A small self-supervised audio encoder (BEST-RQ), trained from scratch: 14.3 epochs.
Rows from block 2 of a small self-supervised audio encoder (BEST-RQ), named by matrix and row number. Rows with one number belong to one neuron. Each number is 128 + 24 x the weight over its row's rms, rounded and kept within 0 to 255. All counts start at 0. Numbers have three digits each.
After each neuron's rows are labels from the 100 clips, of 14976, where the neuron reaches its highest value: "loudest" is the band of the loudest frequency at the time of the peak. Only what is clearly more common there than usual is listed. The data: acted Russian speech (Dusha). In brackets: how many of the 100.
# fc1: first MLP up (model.blocks.2.ff1.fc1.weight, 1152x192), inputs 96-191
# fc2: first MLP down (model.blocks.2.ff1.fc2.weight, 192x1152, transposed), outputs 96-191

fc1.635:104133128128128126193124128195128128128123128087128128128153168128108129113151138160141128128198160172153128116128087060113097102128152107129128113187128128106145128097141089130143167094092171094128128128078152143179169149103160101101112163128107128128128128128128152159153128120101149092
fc2.635:100128132106115170117128122128127129128128130168148112128113105128146128126107128112119107128116132072128165091153134135136158136133128163128094131135128135154128157128157120150154132182138104078128105126128143132142139128128128064128128086161139169182107082128128153128085113128096134140
loudest: 250 to 500 Hz (61)

fc1.524:128106128116127133127152123135158150128131141150145122128155091157151169079128100128094128128098128128091128153095128112117090128145108128155087094128104124136128108128128113137128153111157179136128082145128110108119106128092082167103158128101113170162116118126128128128109140145152163152
fc2.524:128128128084086159128128102118120128128128128145111130130116106079070128139131128161128142128128147102128135100153128110168128062069128105184088125143130138092128168128146102052139157128154177112128167151150128107090103159071128101128120128128151097128121099098128149128099128120161073128
loudest: 250 to 500 Hz (56)

fc1.602:148097128162166091128078157157128130092094134138141184128101095160103128123128128102137089163128160128177140146094119144128125113128151095176179128128128123128128144128130128099128127136128128128080145095139125162119117126128191107150128128148147164096132126085131128128126144107103141160
fc2.602:156102077133166104088128154142158128148125121128141114128111108128128147132085128111103179138160128141110096105166108103128136127098137112141162086099128159130112142128128128126128128135156126166125128145043128128128138128128110119083106152124097071128102128138107146115072075150136128128
loudest: 1000 to 2000 Hz (33)

fc1.90:142192169084128123090097128148145149128128094131120128085128128099075128105162128078154128128151143128128183144154112139178128097136128078128168121124098142175128128131106128128159097079106136128128128128128215128128107128128089121087089128128140128160128128103096116128131128128128106106
fc2.90:128107121128160128142169128126077128130156195128158173128135081157141138138177128113133129105097132075173128108104128100129128116149117128147153128143129186097138128119136128128168127114125128128115105128128142095128121094128119122160136095128144119067128089128145128129093218140105128128
loudest: 250 to 500 Hz (68)

fc1.521:128129104152151136128090167144114128190128147128107128123163121106128134093128108159083136181179148168104139110139152128128122126147152155128157145132128148128114142155128101163153128138111128146128156083128128127085128145085096101160128110128128071128125106136155120128128179128116091179
fc2.521:128117128128128160110146132121128094179128128109092143130128087157128178128146177104132102128053140137144075186123088128125128175145083165128113148166128132189119085116098128114128146141128120084153128103128175128109085099116128158111130128128150161128147134128128138091119070138128128073
loudest: 4000 to 8000 Hz (47)

fc1.578:113122128112100135128128128097103128116152128164157205128097122088128110153106142074167173132128131133139088128150128128115128128169138100128107128153128158128122128128114128121128098093175096081102143128102103128102165128147148128143146094166122107101128155178103128153140154092110171128
fc2.578:112101158108128175157184128099111120115128131076116128128140135056128173115098144108146161128128128128104128133116109102128099156147076144132124119128142158128123100128128132157168128138126128120142137128128109172075128168133135109139117145145104097073155165087110128128125128128138140155
loudest: 1000 to 2000 Hz (30)

fc1.189:128108128131088154128115145128139119088148171131137118128113138159112103128114151111128128108120169128133128162128140105175145132137128093128128181128105140112128093189081124128128110151162128091144094128128095117165108161128100154082128185094109126133082147153128127082104128128142128128
fc2.189:128128151128128146132164128128129128166128102124128148107128098136128165077183170119128128128128128081128120115104128161160143128180128138128128128159136110095128154150194117152129116115128122124165129128128135128151121111121160128128098128120156099121128135128128134065128099128194153144
loudest: 4000 to 8000 Hz (33)

fc1.668:107128097065094172118120128128127128140189128121109128083128128128128128145128113127152116150116146086131198102105128128145128128128147126128128136170111149161128162152174160102103156114135081124150110128128125128166097145127167117114128128148128128128168115128128202198109128064097128147
fc2.668:128147128128137155117128102128086127140162166118112128094120133128128128128121157120109160175087128128121175168137174114114128121098128157128113126131111121128142126128128114087118155128128141128121118152166082128090130161153153184146149143139128075101128138128128128124128138125098128103
loudest: 4000 to 8000 Hz (32)

fc1.209:141141153128095174106109128154106126128170141161128128128094128128128128139137128170128128131152165086098165084128128090128128128055097128102128128128118128128092128120128128119093145137128128112110145077129128097119128150088104139128171128128158136128154110140128070149187172128101161128
fc2.209:072086128159153069128122138114125128128140146134128162158158128128128128114128160128129128165128108164129144115167128133174128120128142146162174128128147089155074122135168123128129202120106128128128114172150128153171112174161120128128121128123055092134164128094154128128144061124177122154
loudest: 4000 to 8000 Hz (27)

fc1.571:144128094148136159111094088150128163144128141100128128070096153133151124128082122128120157184185128171143128095128102128128143128111170098128128151107109069128108128153128129128111128128093128149114135119111128129108164093128079128148128084128159170122128128182128117128128148110153143128
fc2.571:128111137099134111157147128128080118125128128054134138161128165128124145120128105105146104128128128089134140128113111106128146117128117134084128104135128129121126128116177115128139193150111160128128149174142128117133099128128128098154121135128082088143128128128137128108128106137128155077
loudest: 1000 to 2000 Hz (28)

fc1.575:128173097128104116128151128146128180135112124160098163128128146128129128083170128128167118114128128132154156175100128099072128114128110128162128094128084128128106073128128127171131091158115132117128096094117104158128153128128146104128155153107128128128129152137156128180118164089158171141
fc2.575:128177092147115102128097128202128128097128146104128112125128139128128142128108128128128128177128128128088123128128118128128124140076128118128128137128140128128138164128113141097128121083181128127149128182058128148094162128135129128128128134116080170130128128128128163148133120152086141091
loudest: 1000 to 2000 Hz (28)

fc1.616:179078128093128128128128096157128161134157128141099117148134128146128128138096100117095152135117128138169182110117123151128146142128169128193128163099128169128124128156128076065128154075115128128168128155136118128128103128159088161112106130128128118128105107068129103091158139109115101099
fc2.616:161108128112128122152128128088128076140133195146153128118083128130128115128155159100111121091128119150121103141128127128121188128124125117128142132136119103128097128154146103122100109074128072133078128128132128105111128142135128096128107121139129126185139061128139128117146128149145154096
loudest: 2000 to 4000 Hz (25)

fc1.588:145166067128144128099173152158128106128149139168130102069128139170128128128175086128128154150128159160118176128093146095128168116089128139107176060141151086119120128132128087138100123128106126139128153132128112155142128128131118128166085128154143161098163129092147162128104173123106128158
fc2.588:110113143185139135186128193103091160128177128130159074128128128124141128128128134140128140128155128133128123128135153128118128151111106086128114128178128109074134139111166128134103150121128126115112133128130137128122098134173131128126162128128128096088133117128148128136128126076128128128
loudest: 1000 to 2000 Hz (36)

fc1.2:155078120166085163125150089162145172124149105128128155150139140128113137128147159160128128170128093148128128095099116162128128105135128155153131128128094114135128098150145107114092134128128105102073084128135087177174153147128100146094116156128128119071122142138172144161128128113146128146
fc2.2:128128112128128129130146163128114128097124128128128113128118127087131139128116166146154163208151136128093086167128129125128128168110128124128128177173159133128129128122117113128125138075166128068128113128099143182128126134128145120128151158142084158158144128138125164106147128124093089128
loudest: 500 to 1000 Hz (39); 1000 to 2000 Hz (34)

fc1.154:206128142105132109156134128094161128128128165125128131128173149128184128128103189150128128142128130146128128095119128150128128098171167128139136128130132114128151095128159136125128146128136105128159073095128150128167156079148124082105097128126128117164171128128128156096170148113093128122
fc2.154:128107078135157128143146104128128160081128123086175095096140155128128132119118109128145171133174183128128112119165128075128128153110128150128155126126129143128147128133188128084128136176160171148164138171141128128147128156121128111177136142140100128128131128098075068144103087128159128128
loudest: 250 to 500 Hz (73)

fc1.124:161102147096153116110121128067157120176128098140100128097145070118128144128100139128128137144164086180084084128128128100113117128181145148110082128128180113087128166112128135148156166092128102116136094129128145163068078128144085110152128089125128128078128171107164107102096120124128153089
fc2.124:128128128065145163128173128079128128122128156128179168130128128125128158080128115125140134128147098128130128072131102062128128110128128128127128128130155133081099120073140143140118089128056084067140070125128170184128128129115099107152096093110128158102155128128112127128097128128076128128
loudest: 250 to 500 Hz (46)

fc1.160:105096088108117129123131126137128160128114119128118128101108095163149128113100128114074152110128118150138155082119128128139128139097147119128102136129128129128094152123128094113145107075156142088151158128128128141115044157104095128131089129154097091106132110108128128108156176075077157128
fc2.160:113128146128099128154098158128103128128162168183105128110103128128128142128134128098142128143065128128128128149134102128108121124128102137144128154169128157128043071161128138128124119102128079095128174102134167077081131167174186164128126128128130093131154128170119149106132128128128103128
loudest: 4000 to 8000 Hz (76)

fc1.247:124128128121128161084172065128098185112164170128142093142150070156128128128118128151170071102170105109128128128128085142128114145100151128128128128144128127098118094128112096084118128128150128128167117083128136118128128134146109117116195172165150119138113119128140156083108098177131128130
fc2.247:172102128128132139128128129128182096080128152139128128105143169101128105128128172128128191137131128175128128117128117119128159102109096134123148178134128132134098101151128128128134128128176128106128183133118128147178128128100128171179151108111128092145166128136128079140139133134128088161
loudest: 500 to 1000 Hz (33)

fc1.694:116087148128128133128129111083128128147128151110131154190133137128128128183131119128112128128101148128107128106137171128183128089160128095128097143128187134082144081156106128146122098094118127128128128128092142142083179134154120093093128144128128128181113128128128165151155087128141100099
fc2.694:096106142128136128160128128099128147128094148128094126120125135066089128079143089134155101147118145128128128122144128116127099170128128128140128142128101128137176128176156160128116128106038128071069104128151128144142128122128093076168128153134128128116120111153099130128128128136128128106
loudest: 250 to 500 Hz (45); 500 to 1000 Hz (25)

fc1.316:150130146128128111128149085149183128128132156121114128128178158153124128167143118088168157092165128128176163128128162109119103102128154107120161109128144128175115141153105098128139128094119131157160128128096125098148151156169118092143098091119106128161166079153107128128146146132188139108
fc2.316:137128163101151128103171128102091144128130149151154128128128128128146128099167135079128106091128155128159107145150082105128165118163108129127098128088140115133128122130131055128128128143165104148127128128116128128138084145128128153128128094123128120128127111091085083128128128176159128128
loudest: 250 to 500 Hz (46)

fc1.79:161095128100110106107167072110148102128153128166098128165101139128118188094128142130125142130139128140115067128080128145128161128128128118119128105164161128128089100128138082142189128130115128093128080164152148128128145128134107136110098146128101128158117115164144143128175096178106128131
fc2.79:153166138112141157118128127137129128102151162130111128128091115135128113147128162131155144146128140128128175120170066104128134103113121128158075128166073115080111144128093183128143152074113145128062119111073128123128103128085123128078096128075142069128188128118128132187119143128128149120
loudest: 250 to 500 Hz (46)

fc1.275:108095128112097144109128156128128150128083095119130128160128161121117150128184146112147128100154128128095109128128121089093161128090128139128103178183129148120128146116128049094155128128137119149128128126128128095128142128126111101128128151128156117131128128128161128128154109168149128066
fc2.275:128123081128134113097108128120085088136120178128147128128128103116209128086076128128142128125128128114138139126131098128121115105155160128119113095135138098132103086091163156144168128128128146119155128170128164174143179128189128082067151103128128157125128116142108126130105109128097110120
loudest: 2000 to 4000 Hz (30); 4000 to 8000 Hz (30)

fc1.66:128122128115105160094156128128086156128128154113107128134128128164123161126079128071118139163117166149076095112130160128171128128136113154128128128100165122172074168141147123125144147076110128128102128100126128128146128179079073085151125089108128128115109136128128128095095123135139145143
fc2.66:128168122197128128128128136128128128207114115128156174142128107093117097180128077135150113128128128108121128128174128128165164162125095180129161140137126099156128098121128128141060158127126154128128155128130123096139096128136151089128128120160128128128125128122128148158133094128128153128
loudest: 4000 to 8000 Hz (59)

fc1.399:128128128088077128161158151112089102126122128154128157128128142137164124132128143153162128132098167098106128126086125088091095109072092105088124122164180173145128147151128119155089128093160128103094102128081128128076148083131149128123102068131128124125156105135128128120128128100128091130
fc2.399:180128139156128128131139128129115137135164073090092128128156134091139128151128128173080141101128128123104137128147128109082118128155134128151128144128128120129172128112128121138128122165128161124153147098075128175119128124128131159102131155079128118128091118177135128112155092128128145155
loudest: 1000 to 2000 Hz (36)

fc1.360:128110128116137101138104167154114128128111158128155164165141116092128111128128128160173104114146128063118126128109158137143156072115157168105125105089190105128120146109141074085128104085114166157113152128143119115128128128128101128126099115128128098145128128102128127105128098154102163120
fc2.360:096128085128131166128135168115173107128090128144133140128163128105079128139128128128150123128128163140162128070154173128102153126136128128097177128125115143143142212158086085133106132090140126109108107137130166128159149153128118083177141128128128153128085131171128128128128120128128161126
loudest: 4000 to 8000 Hz (25)

fc1.449:146085128145128166124128172111118128128156128128108128129133138151128160128116128115157128118096182128105108128128127150128075128096128095128096128110149128128156077159146128128149128128095128093136128128097164107094130121149128156104128149136130128145180082145144085094109132081098128128
fc2.449:103131107108190058128128103111148128145120098164128163130128123128134108070185141142128128128128128123177128128128131148083100091112128169166094152127128126087119168118144128128128126143107144128128128164128128143128141109117147142128157150125105158128095169128166168162105150172149103147
loudest: 250 to 500 Hz (44)

fc1.42:139081102128128153121103128171161155131085128128094114089107127128116136150183140128115130128128167128128184128167128148159173092104115128055128088118115108099145125112109125128128166104098142099110107128156090094152131116107128102128121144155136128145131128091109128155142114136128118132
fc2.42:128115137131124147113166166082166128122151128124162151165125152075128113117139171158094107173128090152165100069079131130139126128128128165112128113151150122128128128119128152084128108058065128128107128157128175128111158093110163128128121085123158129127135141128148104154148184149091118092
loudest: 1000 to 2000 Hz (38)

fc1.710:128130128151148121099117128128128128149128106128158075144159128141128128158128113151181128128089128133130155194125109128148153175128121187143159128168106128128142118157091066119161126086128144128096117128128128155091136083119128128128128081091159102117094128128128125135159128128147128088
fc2.710:136131131164124128142166128110114142157080128138128172128127128122128128067098101086162147128128105148128128154163151077132138128102126127128155095140127169134084084128141096128132128130128131128147167113122128105089136108116128145128120122118134128128128096128153128096128080128124129094
loudest: 250 to 500 Hz (44)

fc1.452:154128128159149146145128148128128077130075088128128117114138173104128082128166128128128141137128138128094128078116171128102159105128128079133117128145128183087128128128128137128133104085148071142128181170128128107128107128136143087149128130144148108128116114132128154128143128098107150134
fc2.452:196112128108128128186130141119149171128128082140152133116118128134128123155045128128134156128171161140160112148109128158128091169072128104096149112128128161191128118152135121148128128151148128128139128125138091128106162115128133144132173140128128084102151158123128094105128095128139174133
loudest: 1000 to 2000 Hz (27)

fc1.619:135128102148114128128094163117107156128125150128161081128138104089110128128154076128128140106125161154111111118139111096128128135117128149140128094115118128128130176100128128118134154159092160124147103121147128102128123084109048124078096113117175084128169152101091143141128080146088147109
fc2.619:096132162103128155160133092085141136179128090119182179116154127136118128106157147169128096157165128128128089071128128164137112118128119134128134096110095098128089122110084093130109156128128137116128128128151128036133128128109128128128148068095146128172110148149128128172114196128128160128
loudest: 1000 to 2000 Hz (38)

fc1.368:128128083128137128154088166128128128125128165131179091124096153128128128118143128144128128165151128143128126128165095108128096142101128147071085128143128152128128128128128174133110154128080104116161137095128128146077165128084128143128101128100128145150125140128092137128129143160144122150
fc2.368:095066149109129118128145125119136128106092142128128136128086143105146128103127092128128128141130128148097128131095106113161154125172163142182098147125154115136128176128128105128176136127128131144128134114088151128143128097128128128088126146163128128136089128124141086118135120146116112088
loudest: 4000 to 8000 Hz (31)

fc1.115:153140128144128117123101162132151128128110117181128128132128149166111073155180128128141130185149155115092146145128128124116128116151128088155169142115134140072089118128128128128128140128172149128152092133136077160099077092128101128103161171122158104135128088093179147081127123097121155128
fc2.115:143095143140162162128128088128111128123143150088155129122158162138128162092104132127128168130161128107142113135130131129096164177128160089100140128118142097131128128187128156104144087128128108128128109143115135080128128139202128144100144125128103157128128116123132108109144120127128129149
loudest: 2000 to 4000 Hz (47)

fc1.714:133126184127120128143095128128139128115123153184138128128128128128128128141135132126123121130166143159141116158139163168128149109126083129150102116128111128128128114074134099128128135128146163128128160082146197159169093104100122130128128126092116078128128128148128191167120182053100128119
fc2.714:155094119128140146102128128178128157117179145128115102128128128128128132114128115128128145129128128116130128128098128086168128128160151128142136153159128143128126168141107091068128128148115096108128089169118131123136159158135104161128067128168088128137166130182160070084128147121109121151
loudest: 250 to 500 Hz (46); 500 to 1000 Hz (38)

fc1.188:108128128099107128147090128142186128119186128167153112161118160148140143133168167107116150144157128128138147163118147118100207155113128173128138101083107087128128167167128128128128131128128149099128142128092128193128139128132087143107120128142097128128128107166128150128110144155117128128
fc2.188:133135128168145082128113099128128123128104128128124128128150128171105097128088146151160110135133123128064136146128128142128094117056186158128119128134159130154128128131128128140117184118136128128128136113128128135102203128154128114128138162131144134157128174151137112124140103151128120128
loudest: 2000 to 4000 Hz (27)

fc1.711:128128128128128128121128128124147125085114148085155095098125167093157128128132128140145100128094128128128128128137102128141097128128095174128128128103119093141100128149128131120129154156166155168150128128128167085106091162145128062120128102145117083128128128128128128128123122098111111088
fc2.711:143137195113112132130123141139082093129105099171176151128128128149161128107100128096128096128121155168128133139128128165162144136122128148130168128108127173134143128128128055128112109167128145128146110180128128126153117134128122158120149133128128177089130098128066123129082130128182152122
loudest: 250 to 500 Hz (57)

fc1.383:128103200154139109128128128084126159201171150189116111095128122104125117128128146155128128076128128128128132128128107128093116120096118128064108107137177109098154128128128117172100128129089071128172128128133105146128132138107128125150128133179077106065128155149139146163092097152128111128
fc2.383:087152144128157112128128128143081128180094130128124128196128156128152128128128139128159147131153135043128117117160128128120155130174159060117128119172101118122089059082128174128118128128112095099155139128150128118128110147128120127139158128135162098137128140146122134123128128076145084126
loudest: 500 to 1000 Hz (32)

fc1.103:175128168088098128128147107125128108128153168158110125141138128128141128113164096107128151180163096136174128104085094108128112128112075102098155148128152128128100134128128154128085128126145117128109134145140150147181090146154149124112144128142100128119177119177128122087131150123109128183
fc2.103:169127145127128142115128139089101153130120168098091136165093128157182111128143123105147113128171189120128128172128128128124166128142128127148147151147128167128141098113103128110128195185117143164104148089131108122128151183128128128119121164124125128108125171094106128128151128128128135102
loudest: 500 to 1000 Hz (37)

fc1.515:170153128098161205145108155098128128188079130146150128108111128115128074165128148125128128177128095144128128128158156114088128128128128128089140114128133125128116128128134160144153128140081100098128146109165107128133118121094128082158128163178114111101128128147139128180068151147128128132
fc2.515:128128128128128081135161128164128114117128182128128129128120128128141152128099139122132128128128116128139135105128128143128159159128180128128128123143149129128136127128089130103128128128128117167216091089066128128135128124128149130115093128128092108128128163117176136120146148127113097174
loudest: 500 to 1000 Hz (26)

fc1.98:106102174113109100128128100160136128112112156052168074128102128128117150152128160128128083098112128128128170128128128108153159107128128128128107159128128128091108134097128162153128128128073113199145126137128128135097072135128128125094108109174128152128092128117128128150125128127128129095
fc2.98:161162128120129128128104142142147128128143130162142148103152128097128099128094147126128129177128144128128145200110150156085128159162128108128154148119200106140083128169144067164139135098127119098128118113106108128128128114118113132104128105102128128128159128151105128163088151158089128153
loudest: 4000 to 8000 Hz (38)

fc1.372:105128128115106128168128128122092166087116128094128114116154145139128128143094173128184138105128128100128159128072118128128128127072128128102117136128128145158129114128131128128149105128159120128128086072096128123123120137109110156133113074141117106128095081122132119097116128128128128060
fc2.372:102124102128162128078128167178127128157166137128107183084097132122128154112123092128110099128103107150117112140169097122150157136166128121128155128157175104071128172146162049128091126122128146128128109144128128158159132140149119089146147128128128184133135113128128114128128104168128128128
loudest: 2000 to 4000 Hz (33)

fc1.582:128128138101127110142113115115128128128090160151105146137128105143149128127117121156096111140128156099152128128106154144147128100153128154115128096114123115111084068129080145108156128145128147206110117128103100149128106100159128109070131119153128092148126117106079116128106128178111210113
fc2.582:147118179121128154188085148130138096121081090119111128169101067126071121130091107114144128128128157128128060092128089128128129133109104128128123116084108175128143172128073111128128104162110132177128128108123128128128114138094102118120128103180128116094114128136128128136164128136128112128
loudest: 250 to 500 Hz (57)