config = dict(
    model='self-supervised audio encoder (BEST-RQ)',
    inner_norm=False,
    layers=12,
    width=192,
    learning_rate=0.0017,
    max_precond_dim=1024,
    ema_decay=0.995,
    max_steps=2900,
    batch_size=128,
    epochs=14.3,
)
Rows from block 4 of a small self-supervised audio encoder (BEST-RQ), named by matrix and row number. Rows with one number belong to one neuron. Each number is 500 + 25 x the weight over its row's rms, rounded and kept within 0 to 999. All counts start at 0. Numbers have three digits each.
After each neuron's rows are labels from the 100 clips, of 14976, where the neuron reaches its highest value: "top examples" is what is common among them. Only what is clearly more common there than usual is listed. The data: acted Russian speech (Dusha).
# fc1: second MLP up (model.blocks.4.mlp.fc1.weight, 1152x192), inputs 0-95
# fc2: second MLP down (model.blocks.4.mlp.fc2.weight, 192x1152, transposed), outputs 0-95

fc1.190:502500506527530500498491449508500500516459494493500500500500508529465548486524500501510507529507488513472482434500523500483518464475468495480500544459500525511500500500521530483500500487509496546480537470459500574462514486495463582545500532478538526520507500562500500457500523507500491453
fc2.190:505500530492556516500500500538518500469500500500470500474466500561500493539492459500500523533469476489500510497500547500535525524541514480469523516493491521459456500500509470444502545500514443454500500500469473473557500500423526521500508499500431479531490545484534520500500500500500500500
top examples: emotion: sad

fc1.646:500480539500500500573500482521468441500515488542500527503514513523509427500465500494518486529505500500531464501500500447500462500478500478500500500493500500500488443551510550500500500500531550475465489500506486503500519455500498503497523521500500500500470514483486500492500551500551503500
fc2.646:525500502549531500498502480500500531492500500500500509460500453500505542584500500505476500471503500500518560515500500500523482541510482438500531541505475512524500547501495486490561470500471537500502494451500467500500443534460527500511520513532468471537477460500541500482495517500441508500
top examples: emotion: sad

fc1.494:435454500503500500503514514576495449516504440500493500505500500455483458500521494500471509480546535535470483527543500500500469500531509500494500500526475488500449528500500510536500496483524541515455469472531500500527441500500521534531510500435505525531484500500548462528500473525562500452
fc2.494:506521486493496535461514459495460539496490528469500486511474547477551469514525500494519505500498557531507542508510530500473500500418500500509500545513514500427571537500500500491481500505445481503500538530500448517465516529515500478529568477500482416463544500473500502498500539500500500538
top examples: emotion: sad

fc1.314:541501513544506449500474513519477468500551508500535503522481500458460500491440502533502528500529482500545448500512500483466525451500539500500500500500500515521500500471528500452513500472516500469472531525550513557500510500472533543500500511465495500522500473487544481463529546488500488500
fc2.314:485527478483466500502491449533527500552454500449500501449513532515501500497519466500470520553518491550501552518489524500500515505500500519470500517500469481523537475504469481553530495501459522495537500507474502480500500500480546500542501500532466460500465531500484512500500466500480527468
top examples: emotion: sad

fc1.694:500470482497499454500494500484538449536511456500464476469536550500500518472466487536500495541500461500508532510505491460460527500481500460465500500453459506551505533529475494516492557500538506536526500532509500500496523471500500533516475540500491489502555445525524549500474512525500475526
fc2.694:504512544500500519492500504500500504479475558500500559507423548500500500529500421515490500572505500500500501502523496573517500500500500500500500435500500550500545432500500485468481492500500500500490534463514531478515485480500533489558508523500523500512511493500500500500500500503467495500
top examples: emotion: angry

fc1.705:480500459521500498513516456495451464461500500500525438500521522500500500500520500468514557474513500445524510490462505460519500505449519481499514500500519527487535511526520563510500500498534500500511533445500533468479473500507507470500500500500535488490497505559500502538530511559507509495
fc2.705:562515525501495525500459500503500539500500484500500538543500456490525503479443500533516500495500524500500445524525427501500500459500489485515470505540521500467469503516566477500500478476495500501510486544528482524506516503493493541458500519517465496500447500440511500503395530500486537500
top examples: emotion: positive

fc1.146:469500531500500471527500522535500497500481523518500500515510536500449500500487500541500502500483479500527509440500500479538500559500546500500535471498500527500518485483489517500513490491533555519442512500523482464518478518539461517500520490446552459473459500477535502499490492555532500469
fc2.146:562515467508458546500500563500500473500505500500495500516476500509535527500529500515500500512494513500517440545468470455500500500500500536486500500452500522465500528551500500500504500500490461455484500490500499498498462507451500557467500513500487498506500500478473500475482488500500528512
top examples: emotion: sad

fc1.33:500532492500527483552500500465500496502500420489535479535500482499500495492504488480500500485546549493500497525529500507500498500531509465500500525534483500496519500551516492500508558500493500500500480454522524502480508476545551495483500554500478500500499476514500500476473501500500489481
fc2.33:513500519472500483500500447521500514502475500493500474479480548500500500494493500506500500524495500525518516474494485535450475505495517505573500539471500500456500500509470465500477450500495553512500500558500479480539500526500502468507481468489500451490531500480471479508567454454528497513
top examples: emotion: positive

fc1.151:451515456462533491546500500500540522442533562570517508497460500519479498500517442567509530500504500474500500478453495500500511518500498500500476534488518496500538492484534508495500500478541500513493498516570470516465471500500500500517505515461500508490500500559540444466500500500500500458
fc2.151:500502508505500440500500566553497500500507468447428500500501530500527485565483511500500500500480426516495500500500500536570491500503500500491511507507472485500494500500483492542488539545461500500500504461460500500539500500471500546500500512504497510512431489483528523466468509500468510495
top examples: emotion: sad

fc1.44:500500548500500576558506511500491472525483488500483506500473500479483500436449500500481500507500500500487500501500445506500489457492516522516483456496478500452491528487558511479470553443481451536503515531500469500519500506531500493514533513487491522500529521500500482484550500487494500461
fc2.44:482531470496503500539500500503450481513500500506476506490505510500493500527490500552569506528500478500496536497486501500502544541501455505523459517507532496500554489470500478495515451500496546513500477500564562500500500500458513500485481536548500505500528500500469521500469500500500506522
top examples: emotion: positive

fc1.466:500462513462500500547500500500500500555467456464535501508491500496559485506527500500500509500500500503500500516488484530515500500464500500472511517494484537482500483500500449500551540558500500526500562488494483454500507547500489532541499481499474500490487531450495483500477479527512500511
fc2.466:532573484536500488501557500486519473453487518528500511505500483462495542500516477467514500488504485500500492453506500494517500515524474470500500488520525531529500544490480500543455527473500509507465419502539515508531459492499500453472571487497503477500543482542512500494518481500500500475
top examples: emotion: neutral

fc1.145:500499516500500536500498518528531500520488500500546500476500463513500500500446531542462529520535500522509500528536473484477502500500499499488541458500527488454494500500500476500500551465568561500482528518530487500535503527536466500507500500421466500500462498529536455497500534560537500514
fc2.145:500577474574499500452500482537443496500539483492523500500500500514542498511467481500503434498475530529536561517479500506566500503459500500500510513500500500475502511496500553500500465494471457526500510500475472500499443520470532523487500527500500469507500489486494501500482518500462500547
top examples: emotion: sad

fc1.724:519481497513500500500457488500517530475495500533550489523500449516500500479517459539500500491510523500481500476500500460479488525500454500500491500514500500500490475546500506549522542522560500464501509500490529550503500500458525479516481540518468500477509500500535500500531458524479504500
fc2.724:514500527500527501500510500523500500483597500506500498500507500530500515500500500500476557500482495556500526500500500530500500480473521494476532500485500500500500532449502520480516516500502500464504493500498500500500472541500500507571474429576510500524500500545521531472482497482500488483
top examples: emotion: sad

fc1.611:517475500500551500500493492518500500531493458500468485492500471535487477500523500500500528505500500501500500500500500500508485500500525418500539500500467500500500478509500500464527469500500508500523446460500533500455525500471478504500500483455548464500465486500589447573500467500496499434
fc2.611:500574494500474500500512517500467500510500500490535500500500506481500494494500500499456460517489500524486529486500466547500512480489506545483522500519500452500500485448495528544470543512500438498500510547500467500504452500474500541500501467497500462500557500527445519486500547496500500536
top examples: emotion: sad

fc1.589:500467468486500500540500500486462470529557500511475448537500527484513530479500500445514500530529500500531454500503488480497500513500500505505500500456526536500500469530454500480499545507500553483500491480499458581461525486500477516500476500488562474473486500500500467519500539500456494500
fc2.589:478515561495407504493544475481532500464457526440500527472524482500512480530500500548489486493495505514508500507541500543512500445500491498500500510491500521485500552481520485527499500475515488500478550500501500463513511531443549514500500500495464500489500511522491515512500495522500466473
top examples: emotion: sad

fc1.656:500500499500547500468522481465471484511451500500539519500466526540463500513467481446473492454500500461538529500500500498548501500521520453509491530500500497500533500495527500530507457505502480506500502500486482490500500514521482495498515462490499500466530560474465479500470494531497526468
fc2.656:479451492501506468470520517480500500481486504500500471511500495429500443474483474494509500496500500499433524501520500491500500500500500480486436501500446493520484530501476500515500503503500500500500500477546500541507523500539507499494512506520493504539497555442500471470500481500545500529
top examples: emotion: neutral

fc1.467:500500467525510536500541548495507508549500500500500493480500500529500500500492500500478519463470478500495500481509526443507520503482487500446527500500500528477505571500494547457500534507524442500515500526500500478500539500567533452455521510500467493421500478484525468491527494500500500500
fc2.467:516511500516508471515500458494482424500497500506500509510500500505533486519500500497500500500544514514453463500500480535500494500485519511557492500460529500500444449454504505517491428500500521537515497476540500476500439492500485491500493528500521525575487480494467489502499547455500486545
top examples: emotion: angry

fc1.450:497509500487485500500500425535509497500500500491510500488500536439500500486509531502500467463476483521500471479474466416464522534487500500499458461437551505500500500527533500492533500500459500500490513500500479475528539552500472533498500500458543528480500539483465500481486524500526500466
fc2.450:500500521501500505561495470468500500500442500448496500500500456540515474543494452519500496513500499464500528513500522505500500500496501535480536500494505497486500519496471516496500500500522552500500517500469477500506490500500500475500484500535501531523489467464548570554457500531462516581
top examples: emotion: sad

fc1.681:500500489500530457499543500500463472524500500520557500500500463509519509500488532468486519513500506517490500500501495494456477487522464500501500478500503521472500463500572532490492491491500563472492502530488449498487559517500524500500449489487500500500494550500500471500500500500533541500
fc2.681:506541504500478442450506500500487487458500500500439462500467543472500500496563477500472501464500484479515475534488533500531505515538508461500481500543513500510500518494496563466566481484461474500507526499500500492500460486501500465554500450499481484565500542464492525500500500487457473517
top examples: emotion: neutral

fc1.448:499538500540500510501500561503500521484501500500518572500500528506481500500500552515511449470454500514476464485475484484457464500482500500539533545493448500500500473471500537483500500494512500471518511534500500539500542526500534507538463481460525508500500500509500493476514493500500459552
fc2.448:508483485477491500480475500543500479500500506505460528500439471481492496500500499500500500526489500534460453502514500500566527492470521513500518445500500500500503500505527471480524506518492508500490485548500515506503520503500447572467500463516500554522564524530500500555561499500458500445
top examples: emotion: sad